Rows from block 8 of the image encoder of a small image captioner, named by matrix and row number. Rows with one number within an expert belong to one neuron, the router's apart. Each number is 128 + 32 x the weight over its row's rms, rounded and kept within 0 to 255. All counts start at 0. Numbers have three digits each.
After each expert's rows are labels from the 100 images, of 14976, where the router gives the expert most weight on average: "strongest on" is what is common among them. Only what is clearly more common there than usual is listed. The data: regions of photos with short descriptions (Visual Genome). In brackets: how many of the 100.
# router: router (encoder.blocks.8.mlp.router.weight, 16x192, trained with AdamW), inputs 96-143
# up: expert up (encoder.blocks.8.mlp.up, 16x48x192), inputs 96-143
# down: expert down (encoder.blocks.8.mlp.down, 16x192x48, transposed), outputs 96-143

# expert 6
router.6:168131165193091100130110124113154130144128118116158126167131123156192150117132127154149119092122094108115202088138136144122159181208058163148160
up.0:164102112186155155185116111114112109157138079084120186170152100164156140154140136158114156119136111137162106107156096104090150096114101124121133
down.0:085090125066153129164162144160166163102115124086132093110127165164115166133096171123064163114141123084064164112103135121112115133104130096155171
up.1:131098114187148143138113108099138093114098135135121135185093131121073160154119132131150140119134089139191171132124113102145154136188134095134096
down.1:185135102129094128146113140127118100088093154152155180143173116126124082176152137086125182133088098140131074129153153098174075196124149145152095
up.2:131146173185104104117035071100178136139149165142154102094142087129150120107136091092129135115159140095131114126118148199128151108125119163133102
down.2:193126128109102160146168110127120159091056121171193155150097164057133051123112128113161104107136174148124154163106119159114122181129148162142160
up.3:058139163021083114082149165165162127116158127145108127133100106110182170165106072136116096136141126061125100124119097097193128165187092150129149
down.3:090118057108119129128124118115106156173126116092140102074134109120119135117139132173138150144145131136172142106192114122138133160091072119106152
up.4:152140114110149174105146084150155157143079098072058160100084138063155131134136129134109076137134121096133137135152065076112089105144155169129144
down.4:152134098071153114096168123140177152140081139068179098115092112126158134150133130123110141132098083111104131133120086160160188166155116109095155
up.5:164107094142100146118069159113112092155160162124121144102130120137128125149108088162107154103128180104122138105129114087176146083140192141077085
down.5:111134084157137150124112188098082229132137085161088118149102118101149112148111116088083103141162080166127165094169138131168141152133112112121143
up.6:095150119131125139126155107079161108103072119119100155130107190097146118110132182147128160226163094063069133165151156160128137101180108153152084
down.6:138143094143060134125110117123183100131092118154122160105127147100174151098110176160139087141155091149095114083162163105118127126121083162137167
up.7:182119181141135105090175135113145051103125130130133077117178197129153189123124162159128097144118133162103084135171078114157154091156175155089091
down.7:100088105096166131168128139170111137088146096098143131112210110163172151127119135161151143105179086131091080203126111131109130078189069143117097
up.8:144104171109078132151106165182165080160163074183107149141152164157154184141169126100104090095072120104166167130138123175115069187199162140102075
down.8:145109127103122130076082175148041113154106112164118115159110145201096099105130176144112141117156106146132112177133148074118110134111068108194179
up.9:099133155186143066160138108094114069077141102113177172144129150134151148112112111115132169131139102070104100145138124150130093106107152133133069
down.9:107118080115077081106152115136131094129110126185137125104177146186183128150126112144145155098197128107142173134206105143154149127122110105168152
up.10:145093176095093124075108131096102123139098124161095115127170149108138151139111145088156105104162157156117090172104063133141097103152111121148173
down.10:137098114132126145171096125135106130118133109194077141169168113177128126059111119107160124144065117131145149163143128094149117160080100174159087
up.11:163099126097106124156134110206129131167137086166113121145105150111147117097135063092071132130164087126098165124157110148137178135182145131109107
down.11:139131133130097147146141148152072055114128105101162101182163101106123153150145130121107139165150151126135093131087136134143172102140105139185080
up.12:154131162066115089118071143115078059161033158088139128134071119086163137136100171126143135120146189070193162136163124149115078116094143077165114
down.12:078108103131154172113171141141159214116131072117120128096091125137134156104108127126103204160097116147116166170118154132113104067153118139135123
up.13:105148163200182123148133093123118175130151076181110107093137135129127107143137151138093139156108114152147108158119088174175133176118105144114174
down.13:142141103079136094123119112139117102088057099095111149140081086124120131095147109111194115148145175134166121171058119076161112152109147108055032
up.14:091150109122102109096137127128145140105151057128074126101144125155112155170126131101124080117135174136155089078134129165155143111107123151137159
down.14:133161119133072145139125105117053100136177089128153082127108131119130130120095122167100151116158153152143111095129127084124123151119060106164063
up.15:136109191117157141120128190141119139105084073161171121120166093115127074111087094094074183109145090127129080180119109152153128122179136132083085
down.15:156114150139129148111113181146131118070117141105182099085158148165114123238137110138103085101083106189136126148126113117099128144111079168114120
up.16:177129080119115188115136113136207091123118131191153107114145123095123148122078128109107095245120132099068146134122100111109145088114178124143182
down.16:165116139171160081153061184137149142174111119124048131090112168195080129059089151123135143153175115064147122169103108112077133113171106158116130
up.17:137085088118140159202131126135067175132139166130143129055143120158097105138156128066105164155154121114058119091136116172159153068104114096114108
down.17:107139107089087067122193126093150120100159089115130160115048143156133160146155145110169084169125078066127064036107104192118053127115082117120145
up.18:133151142198119157107054099170138117172183119132111108094149120122104152115093189109136078141153139091150157180133123125134165204130095077122090
down.18:144077122129116143138119167149151152118152168116168135184064117114077109140123130145186169119158166091142122116130201127080125152126126153152131
up.19:108137158099116177121111166077124121112110122118150116161150124092158070145146105097145160138123105144138114110137038135132199049139138098091150
down.19:074145131143130167135131112141110122160122122080092131094096153111128135070109161132106109161132110104115144059107100163188083090130043123128092
strongest on: text has "elephant" (39)

# expert 7
router.7:060129092144128122166153148152129113132100138124200166096093162171099075154127144154194110128140151149076168129118049113149098112156172034174163
up.0:084129176085150141113107113113135155099102143141116118151141114166131116098148165075129126136129069151090129147138095141162147097034147157150150
down.0:118111097177126084133130137166089129108096145125135151112094109107115047129131093088126172082084152054079097076085164145131145175161095110128189
up.1:146096166127169142131177123088122148176075147085221112145113127105143170118212060144143127150072086116108141189123215145151150119138090130084172
down.1:113130128158137119128145211132167153175135114152144088158171095163086109195107069121157124119190169136096156092118137124126122174139100144227213
up.2:144123120056080132078070118133133167114136157131138139136104153098121145103154175174097160120100182127157169057153075108136076124109130178162099
down.2:131183078088116168103161123102107091134051128073122089097127093118119057095133152079086099156083115180120116121068179146165091125116162138116153
up.3:104158123127092161172134081146118145162123138155105159091164150107134073141077165091113097116160128098163097149147135165094130123096184085151137
down.3:156073143116109114146163144123101207098169120132142119172161135190137145164116086126144129085116084139132111171117168085101082128088099114123115
up.4:080201101108121180147137146116085135143147151089112134135141091168108110186105094113129112114138148141097078106138078108129108120069126142131148
down.4:145129117112136107116114143123112206092112052127069134119112122102097227145112118125112151147162129148135147106159180140169193166147152126099118
up.5:148132120114090112120152134087146075145138150084128122128152106167134148135128146096218160127175136146123150119125083114045117155153152080168110
down.5:148165165128115136135107143172149220112134120169118149139140111096139105103124113137143078149080151124149132155129140127114155200166155141126138
up.6:141062120163098191125102112144055156115126124177153206129121181124166148081096090119115136074157030130153119132120167079162178078132118160129189
down.6:168151124086153123123117153099078100148079174088152120090147152135176144137115117133131161098150072128145077042135130142100105151053061106163054
up.7:155134147091155095156098139126126150141085163169057167142076108117121085131116126112136021143173191150130075130125178119123108105121166158157076
down.7:112075134179073100138129098092113136123173052132129132141055109094132097148156060122088132120162083159080119189116145136124116130106123119094108
up.8:107096162069122127148111137131142143133127162073161136120115145090143159078150118112103151136135180143148152189091100117154118109112120119179119
down.8:143136140103062135152150094112123096114092127133116121153173134130166084106134135072118094111151111141145169077130184062141069137115159149165154
up.9:118137135091175154122158176132151013145141097130091105202116189131106152126081133101149127152101106071129122162123190150110164077104088089064089
down.9:151141133154159095086104125129128169117182095117135121135080103102100147149150138159113109132141110123114127175105115133170131136092115160141170
up.10:089129140087184137169134159048156089141131176114175179158088150100101139130210195140049103169130087136096141079150172122115152172137116149142115
down.10:114086128107144121125143166133129148151163111190108132168082107152149143182091126124156107166138142077133140134091135149142102115052123139185185
up.11:144114140131112199165131144123119127134132087089155096034162184197129115143101162145198125127186115131087147086082140157116068126126128090033071
down.11:168163128127126184131125147131217169138129098245100079105148141133124056241121097073092109118155123174127128145123132143089073174061105105091078
up.12:182154098136147125139085103102088145123093179126166186128136088092176118101137115090162165117153111108126103085126087116098070064104173121215088
down.12:133164117183099138126140084132096142080100154150150138093177155082154118143139096097190145143102107129097156156188142071154118117142203164177108
up.13:079170203193088129089125150081150106093147109166169124142093112134096114146118146044090150105095078090161136079118138147154125177182166108124147
down.13:121130088172061173129195084126107134113148052148125163062129119128109096093098107114149021114164080139129141118107100111114158131044112120115072
up.14:155102109143107145171107101107127153115117160153142084181154113096083067156106085132154106176139151126164099122158125094170132127162168128094182
down.14:174183119109143125107098108112074130151064107144075143123100158107110115082123154106060170131159155078113109053172154098174171126150135113138111
up.15:136176077157131113122124163098150154123090119106151042072146101124138122110111081145168163156152083143116139101125150136121105161081149100097184
down.15:132140124181101098143138135146104043170160118198097150154099125135153131114125108115150125168154210137098157188176093118116152074169146144107086
up.16:139122119113152114168105112130107145112140235111103133137105096133145090131136143094148169121183172175135155092098098102123060121174131149095149
down.16:132169153140132158153151107121118126155109122138146105157086147164121173100155113156100167106136095199129144205135110137190164137121085155166093
up.17:096133128117109074137094122103174168148128162115113148103157108175096065115152126127122133078158094135065178138143106124114124176091152179095127
down.17:190125148106184109143085121126120092155115117181187113118149108117123058119135141129155208108114101078176131111147164166118127130097072150148171
up.18:169108125096134125100206184084119133197061130104176155085162104121163189120133127141079137179184144152132158146149103127102122099168149142116113
down.18:094126125091144120117137101139086072128172148163124084075108120116102134105139122146098155107101202092127133162103150164119135069159109129090152
up.19:178193157151134094148133111126143089120109085129127135079219133160169117144102101122167128147072101065102153139135109141104155130131099134158193
down.19:140089104157091125129142175130161174089169137145093095143147142088107091127136089167129243121137133152155107047133096170083187129088156160145126
strongest on: text has "sky" (31)

# expert 12
router.12:115101097167144143161062115161099114130176128134196125145175090134174153094151061148157159111126087172106148115131115171133149063074150116103123
up.0:154160134113133155189115130180154106117113089118127157148168130135043110154145201124093184202084165164161087127109143141104111173087177129158158
down.0:149137124147158126089092163130119112112133130113121152153178082158121095101100146158178137085168097088120149094134137087112149128156127070181096
up.1:141137185112210151120151160076108022134079137081111116118144091098129171139130144168168122112103107142085130160145196091126176105099123119120113
down.1:078145160111180110113130097098175147124115096255120156110100134118136130092147171129123134131110125122125207055147155177103123146127089038084141
up.2:177133123136070135148095149116154105123137081156131112189101132145167146118100185140115170137084150137104172161147130123181113175099103162164127
down.2:140174106093126225119155146115113136125087113091150143122084085166092146068139100119116042144176116149111102161145104122140090121147085120063072
up.3:140126130129174159109155149159147143161116143111165140112132178118150143119158178171183092118111188116135177157114130145101182170168087131117156
down.3:139193108110095116111133139094125103111122114069127134206107108112154174115080093186119071103198103155155111155149095156123173161122181166168127
up.4:196142115059140132131135067113128131122147161153107110099073152161079114118113058070161116126076138131169077145138143115130065165152082148146137
down.4:123169120132161132130085100150130111143157091120119145053123104142102129217132165172085053087114145143137079128061109170123133110101142143088097
up.5:155090147109095096124112117166160099123119187175145129104178111148160087124133123105142179158214079134098164079151159170143151166096182122115127
down.5:153139098141128108150121121118120119161077058166126105189115127064142138079120113127126151080060094087108105168122181099145183202123087180132081
up.6:118126144131144120098109145182150136092128137043167103079118201147136081127146114203162107096147090127123111137157111209142084172147097135126159
down.6:083143110123137081117155118144131088135165177087124167137116156150153110162085117144129192109129147132102109099125107130159149112142059127119143
up.7:138175093158129121149177184122178176121121107131147103196128148174110094114127147112083212147133178117167098114110101130124133116103093102154137
down.7:122186164085069160121131108127127076176111124117154156119170096151136128103083124102085079067094097117148142101106122139156170118106141109042089
up.8:132127161152188152158145077191184187140101144089086092128147065131093120117144120086087142211143134124082151090152170164141153113197150155148169
down.8:113099190104106094109192061086148157120097122112109071141168123178132157105120080147063167170144108143162131054173124203099177115117189127093142
up.9:095139168174095118103149118119096132153172127082147144158106140166100140132144112098141085122136128126118117103094119097099133074083099126139082
down.9:157110097094137054093113147122125130103054111098097126215198132148159101124160125148148130124110093156136137177091121115104163123134108161125202
up.10:189088113135085095086135117160129186163139133162143194162123116087107105119088177133067118159119147135167106120121092077162140148111086172103110
down.10:085129080172145085109127113158145165145138175125082131089091163210119097114196140126095184086136125092157086147118132153102124084063114158085126
up.11:121120127166095067093074134168089148115153091113113144097197170134157099083181176118152180163174148128137135143090148085152159150101129082144110
down.11:136122140149098176142107178139181054123095135142086161120099103122105121122153144126137075122130141169151175159189159106087120097091077128128067
up.12:099120077135139048153173064168147158139105125099100147103037107101193186077158159089104122077112089109152132035101137103129061054118118111133153
down.12:085113116122177108124191121136116151185075164099160146157112090142141149158103106122150155177126116129110142132133150039152111193163041122150107
up.13:099128110083145097094110117182119123107144201139143170117186149132168070113124136146139084166161134136054143117152095133094113164119127074090140
down.13:167156148173121164151110139134169093122210174090123118072129118029081132109124096119129255143118162133112137146166134094148163079132146165108133
up.14:132132133151056198114119132087187088098119163148137147105077092116132125120144164155193114099115116180105143122100118100124115096142165098111162
down.14:100146082098185157138099160114137117106127113102139091128129135089171145124163207069124119137114108130109153172121080132127098130167134166149124
up.15:119094082119174161176081153104122092121149100161107148107169101112163143145112127132169127160203121146114065096109128127118133052135087160197146
down.15:189156124121187120120085125093133171115173074133101106141119139160113218093072102103112067132159194132097152075091134131146108136129047142134135
up.16:081136202101115176051127144103096160158138039142126114135138116070104169108152095160117132067077111121160036186121168149172148140138073135103111
down.16:104145098203141116142112101145156101160118168117164148117140145136131092103179112112150176129122113156140142100076162118173172125164134156059125
up.17:087151097088092150121123090148142135205167096115103124099107113072119106189183124085153151159122127118141130172063167203127110141162069120115163
down.17:077136188129098127144088097172100135117114150133133132121149101177130090074172102179131090169180159129141131161170167110159152109068118114151129
up.18:081170134059129105085096123125101203145143130161117117128102185167190122095145156126116104114044144127142111109113215144113137119195180126072135
down.18:084164103134125123158102151128176156090148152146152104163086132139147152121088151129104180144168109160159110134151132173151120161107144163144117
up.19:113125178127138197110103133047098115144109078089151103103154105209107153084127168113177135088136141111161098130149113044161100104165136173165108
down.19:128103108148118101115113167132159106178063123177136094118165148124128104108056141118091122125166107134113091142188114193108104079195161164166139
strongest on: text has "man" (26)

# expert 2
router.2:138138176105123156104161130176100193135117110125124107133080179084107111106110106081080060112090125089098180138110077091112165142089067191167170
up.0:157141127171185096074092190144164063102062127113114104157051127106124121143081142095063088139145070094129092127130102083115172093166173147186091
down.0:166057087080150112138095143146132191164114138150108103146052183072108116130083150156149102128158146176132098087130137137113121118163087093089130
up.1:086108086133172186115138142121107119165162100083100171069097139118143102123113107104131187112160179111116156114163037140123130118107233150115112
down.1:115133117064086162119156108191060137128115116066093110116152096061107168085131094114110100139078090148120119168108110096182163144144132081200125
up.2:146126142144120098160152096119143170158135133111152173092134089142147043150115099084133202117105156087114116120115192153134121100165126196153136
down.2:111113121112091068118115150139071127109198158141164093094104119125170132171126140137128135107072097156088165129103138179127195135134129158166166
up.3:175182125143172160147109144090206074079119123172112115141119168132148119129147121182148230123159070125098144145114108123098157120157161113091126
down.3:091189121098128210114149142135109175131142154134184099067080123097082135112124110119119117118115150200130069105077119113157138196114130153120142
up.4:173191100141168153103059129129120079132128101171127100130147178154046114091109145102163169103116166158149133102190082128123139163146112089101088
down.4:104118099134231099128148136120119136121102172119119137131168169148144103112130154145090111133177141110130115137099116113079166158154065100132153
up.5:175100133124162108139113109104140141144133115154119136138096138060127100203091115094106158126136118075074145131095146169127050167140079080116079
down.5:087099151091175121153126162103181146131096110179169131110097150107169168103122120130129139072140112147139162071155091128090157151150079140115072
up.6:142201097125112129168107123091131122071197135170127143172218111158092177084191113064124132078159119218124179131154091113081107127113074155113141
down.6:106157083094108112155117105143127074110162131120142128115214129176157144157155114141165083110196104157117141214160128104151091049110047113153125
up.7:143149116196096135146124173106139078156154119151157142161167151104127110156143086161148151180158089153065175102163084073194150094196177126113081
down.7:141148084143102152148115125134117117100179149144170072089105115168040145138148168106172133096088131137099139134144128144148099125137184099159153
up.8:044111134216147149141088126115134113153074090164136129109187162183129154150142111106138111097103071115099087118129100130161133124106134148117111
down.8:146137133208134125112102128152116118089122103118125152139065133156056167088152137132174131143110116115176104061103089134108090124112135086129187
up.9:131103131119181141130156086147137133145072140087137114102102159105168123174149130163077144117179144172055145137161084070184127083140095128157182
down.9:117172103111170089146108153122123113118158148133097182096133140160127099129141140083115135107153185116123169119101110077183145140116136086128119
up.10:175110154093146143119152117151149096142061093079122121108128209076181109173114182144111204115124041145161153110117145147107070137181127113154148
down.10:122181133107191140114135125147108157111128186145111118098147127104087159147096150130123144132063156076128138131086080131128073123185086139082103
up.11:115134104050145139133160118093161116078150156136146139117119133102108104154113146123099110128121147156098111091144121171131154107148074184180112
down.11:109136082080109190119140196081089035151155130095131122146105118090165165082133165126152180155093091138114132167221140172115102184155121145164111
up.12:117042148094132099129087097164148093153104121075109091071129169101127107132117122115110139084090101083129102157144138102088125127107123125119066
down.12:104101143121089155105148135145123187136201050180166127146216129126137093107112178137101079127128145108086084116154157067159084101177091123149069
up.13:120155181101145127057184123110092152130164154183166130173171163158127111099149144148107084090105086138131092140134059071158132095131145139118107
down.13:192139117138133094092131135156108129146086105131090053146088092136059108154162090170108166127232110074159166179129159090109068092095157133136093
up.14:091154137076136118089099101120100107121112064171140116099105077114106111119157159144132170168151068084108082126112199156139153114102115142118139
down.14:133167073159102104111133167140049104142154223152150119126128121130140165079135108109137197159117177112080128150177128091129158146085161116158121
up.15:077109138086142145151127168150151193137111103123161085132105100156170062129125127174076102122105104126175157121120126106121127139175126112159159
down.15:110177150144148126115130159173171161182201152151118134106147108162128116147131139158133099095220178138088137109122140122144123173092142175106160
up.16:073136155130137061170117102153115145116133150101102122084084112095074081108073100085146128205146088148183164158148107132136153090082081125169134
down.16:128179088108142112133096120112135166142130119185125145108085114154165120193152128130089151088114186149137109058124174102141171139136120147073162
up.17:140156120139106115083113162121116100122153123127171132174085177144106132157175067043105070072149130128097146114104145113126159151149108161187148
down.17:113078151194171110159130173155104116177137101112082160092077121090125177127173184158122130138121180164079136113174141144136110120079195142156114
up.18:100119131134116111192105117115157153162165172133102146123127118097073082126123107087106187150120118120121151098152109143157147163137130161106162
down.18:127133117135152158117137116130092016097121120162134174098121106054100143149145111134127068157058094125147129127119163159119201129165198140072134
up.19:149162146194169154085125110081087217118166148164138131154075106112127135073139119150157105081122117132132163169136095053131105150174112142082149
down.19:132125148153147146095129081128120147119149117079091150181152117151173124071122104126137142121118118148126131155142135121171123132100142078061101
strongest on: text has "sky" (47); text has "white" (29)

# expert 15
router.15:103078110123089157084096144085165121122178173093109120196111148139129093106092176183141074135095150127119119130105184140076102178141089110170105
up.0:110109116125124105151114143139121098089165160180131158139151173182120167080129193123153139121061101128193201133096158148127180135103062190136189
down.0:134093125128102175136098116138129166091121149127144125143147112103106115194146174123146158110107118136118113116132112179112138069127041147230059
up.1:204143189126134157149130144135133107141080159201157170161172143125150097164141170111112128199133114098127197153099147153108131112142173123083091
down.1:125084151129121151111163154115102108148122085037132145150138155113155145137102100137152137173131108098138124117140154126106151122181120113084159
up.2:161165078126085200117142149164118141166103159146075137077116132155098203120139132095122094079110094122096126156129167132075106144129142113109114
down.2:161118103118078127105161137137167100140133179151124157176086133148149134158107131164101039088113099102122139086100151105100120157125020161155103
up.3:130179076106088131157181097108123091109124140139085106180085142149169126100102074202161066158124188136113172110187166117116150153150173132097080
down.3:157167148158116112151147131126084174119120162153125162139129118131148167084126071084081182089163090132092140178119119136139106138130040198112114
up.4:182153114159128127143157131074159206175130104157109124179185175105074150107089096172118114117116112132159076145108126090102123101117084155119101
down.4:132136171085088154138183165116128095115112138124153107136176122141127093095117129124123153115114154185125108105121104125125151151140144140043136
up.5:099169164158119115086112098140136163121163154123112132136183137103139149114101150124120117187167100131111098128091127163139018158110107131161125
down.5:150136137163144075126128108097145116137153157159143094138118173213081155075128110127135158114127128158147147165193090175124114118124098100143163
up.6:155124149130077058137124142154164174127209155154126139117137151157125119153178114142108137149084174105118122179090124183145081049106172110125074
down.6:096081135141120132145141118144109161135160053195122118142170158114134150112139115153123108104103130114123134164143066061124090116133087157168117
up.7:161110149171170088093108145115099022128140111138097135115182032117098102149118118143119115160162127116107114067118133130162073060123132176130128
down.7:076152157159098136136136120116120136158124101152160130149149142163089114085131089153142155118147059177075112075196154127103157143136141141091149
up.8:108069112107133087125147130049133105134150101117148092170076132163157187120097136138051107132133130065174111201110171135102163138112114117099159
down.8:098108142123135098111150116132124128122167165113109075047158142134105164078132126159110114126089142086108102070140106140100119131131101131113148
up.9:160138092120127041140103157174134118094103136184133068116119193120121169163135133159161107098121137148128141109151172129163110090153151061173089
down.9:232160173141095143105174118137162154170122104163085130120189097146118090101160120122147163136155088189121156141120118092111129121151057118154081
up.10:147125069128106121163164172137125147099117093164075223144069148073136165127113172147141185154091117079171121110066110153091158136082098131136065
down.10:121151135126114152114128129108208183154131143150117157068130133146098104109099191105111080135137190147132157081066169183163150156178130094118058
up.11:091140082189168150175113141037167194119112089140154141141106134150131101109100072118142125163130166186152102098071108100117118125143090121129109
down.11:125069153113168149137125146099135197142106125178124127125101127116158088126116109171152137133122125146121150171116069143087088142134109120157104
up.12:135097101109167119184070107102135107179110143107131134146131151126101161156166157124171133144161158141151130155155118127121068131124089117110102
down.12:169119104155089157112178112143210156137078144128123136123146115121147115144133145105174108140154126102092160197140168152098111071105159105138198
up.13:133161059132097134186195177091145129112102173086130129188171183104114106181151089187162189124141119173123172074192165155091138096107127109155075
down.13:175078115143171114096128161141133144101148092066141087178111103127143154155080123160123089163162119165103122114136092073134125120195179122104143
up.14:097124134112120129163133163161122142124154070149153153162074139136089139124189111137095099159073096117196131134077106191038133121207128096099102
down.14:173098137117122125127187122099069182114154143114102078107100146161135087165096158145126156170097091057121107154128171115136060105108077143115141
up.15:102061185145130140151091122069152142183131145091121112138100198123149193157086161153168164123182129148117128118143070154087093147070139100091153
down.15:191106159112145127142152127134155069113101132083155119176148143117145110104119148110088081139091117094108097130098158129125157107151141080156107
up.16:084068126115155099097067148104108111137180147137197117117124114138194126136191144085144137131137163125122092135116143083145159127082128171092171
down.16:136125130090123155122139117146110091091126092036131105127082128143068132101144141106154101116118051142138156125121185070133153125043136132131141
up.17:131136108228113161210131193105111155144110093060102172156092130105089134096128102150132138138123123125141154170139093172089141151143128094105109
down.17:141121129105197112122086169141138138126143149128092137153148125130137119192114139133122052124109123062157159150103130103116134118201104139144111
up.18:122035111109127135119122159124110082093137070115108120094130146129160167108146082196105109154127151101100113126161172124097124158159123179128120
down.18:109151132090127145102116136127140129102148103222140144118089140126107102104138114113104129187121156081133145127089105104146180149112110101103181
up.19:106128083185134127102113150122138157107150146132148132124135072136103104136143081089136083096150128131055104115122162150107183180180165096091118
down.19:134086108129052153097126167133104120140083092183079122128150131116129127185089127188109111156094128172132084095122080095120182174128112181123152
strongest on: text has "elephant" (29)

# expert 10
router.10:152184141096112099123199136159157111135222119159113159139126133172172134134117081111136163102135174141124109145137088074157092117141055130117062
up.0:165195124091131131136100132138117172185076115100132134121121153111047112144106166102112157116100105149123115163121147099103094167121192159095124
down.0:160123110077138110151148115068136142156201070109130086158123092127150091124113102110123174169094131108129114163110121140130169137115149154087150
up.1:068151145211133152114179106079140167105174122066125146132134142122166090226058104144185131169144122139109135102144246125156106109151066152157107
down.1:114142101066118135146103114111136124156092165133142148164145125180122096087159064105103184131072155177134140185148122181134171117142152136085144
up.2:113139168110114137097127135135128102141158130151116108169138159110162160129196138086140137123176141118116068090153134132084106181192109140139222
down.2:111132149149129137128160117126187204135126106187177123097160122135180104140140130121124041143110085090129159131119137096132119102140174136117148
up.3:091148151115080092165118130140102093148071157163133115098105105137168138156118114191129113126080185086112117111131115111138143143138076130134193
down.3:165147158094100109142112159124115150106109104115128104116140128114140140115150126152154151161059110119125161091145153144105059124117119130163140
up.4:053148121114127194116176141176128192124149136181166123160133151116105160139120105115171118119156129154042128151074162177140100123168182149090082
down.4:159116148162148110135084101084145113132153126159143118079156110179110125074132103125167008135114095125151128199183155148129140151144119143100113
up.5:102132098132049111176122132185068142197239139082152142123096151070156159166148100108179141117161153153109085107109107075118135111096178089123071
down.5:124162111148125093106125133120174104095128193137139101090128141090108155085127102154112096110089153147134132176159143152131162133163126131096137
up.6:123083113089180094131153134135117083091141145100132202133160118084123186138169064143077126152084146059052138152085167099124171109121139187102110
down.6:091097146132078154130094076121062081138146102118143164069108196059151113099140175118115162136146144153117119159139150144117173170123124123157119
up.7:112139178163110085119133087102037168123079140095147095161125136078113164131092115127146121102142110150132132148142101090065173144109143161108141
down.7:166151119216110172130162118096119109129136165148114123101134127086152159050145152112115115156124099111105168128143113080056108168125116139139104
up.8:120135145151034148095160102186129165157104113116078103118149142144094144146131149060141108191071063126172145124156160160153139110147212093131137
down.8:150064116136161107093150110140137039154118176136111156098178139121116143139187086108136168136149147091100083117082144148138139082170076131119175
up.9:112057114109145126152174111136134066087085146081141066099204167132126151130205114091075103142161087127155084179149156110100184064125128156089107
down.9:138120126096110142081168155127138023126102141128122175152100130179122182103113142109141019113137093150112093148139157089084140147095050150132099
up.10:085147128114151140122088167120057146119155112143167180103130191132118091179067133149096108166144172114151168182130149153169134130128077137144122
down.10:057071093105167093160149118133167255129112098191110122124176146094156105161107110105126069104150144068122093140105144166103125137137135129176174
up.11:146182206145145087122107171152152144156107091131051141107109147116190154152138129132140114185103125159083081077079087140145138138148186132166075
down.11:135098116118116115127086101169173132142143176154115135129107185121155151063114100148102208124136197109125128173104176092135099103109081113121187
up.12:131146097143180124111118137110151115084094159122100064117076042192147102066125153131162185095141155142062164096182108108100074160153131066119154
down.12:154162122118149153135093115134076173160092100144133154112100118131131151174180113147125156142166103130118143160115087076146088119181209134123188
up.13:147124146107152106175100152152130105106181059150084093148098197110167107149093143159119058098109129139117104106116136199141126096166134091158116
down.13:096133089171149096098152098079077151180150137128085129099112125044128104124138166136112071155097131146134128141135066164123120129152131119108174
up.14:177122112134076102093101074108111092148139182119132177170161161100080086152101158148148093113127138143149114130101063093167115125190195070137082
down.14:176129117102151209122101132118137068087171088151162104189088095159155128130106134150097163115102169133141111136096131114133181058100120141142121
up.15:182129115110138173157127130121098071098180061158120129154179154166115133084085182180106101084119139128158122077138089141148112190188129153123118
down.15:152118107138168175137092168110154158165147080101127058090087117135106142141115143094084130107103166076131128117115125069121088142145121094131153
up.16:102068125164149168160110133110083156132175090109086159167152130102165124169168206151173148154125131173171122186100126110115122163106093088114102
down.16:175100146200221144150159116141130077130134112108078120121144086101127170191136130124183133127128143133117149137110015090114097139120141138096116
up.17:131162181137110134102095108124108149167133101127121114116148092153163100109091076155171135093167141125110169162099134152095142160096139166148136
down.17:164064152123104128145111148093143116147125120134150165108142140135128087065072120094116085114107088182147122151124152176121134139082106097147110
up.18:152179121092101159118145107048109186142107134158078150189145097097163129116157170111115119066140081104102122124146162086129089146166214135185109
down.18:109117114124111101136120098102100125122146132131118174105115159137136114115118136125124228144159085088143159099161096153189149116120139152122133
up.19:133133081157134129112146154130133176159165178101145114125076134138064144105180129131080145142195194128125188116096136148108153126119138174121071
down.19:136174114110138126129066110140139083104116107065140130169104108107160145081110097184105091123076159117124114088139135143112119077131155130166151
strongest on: text has "grass" (38); text has "green" (36)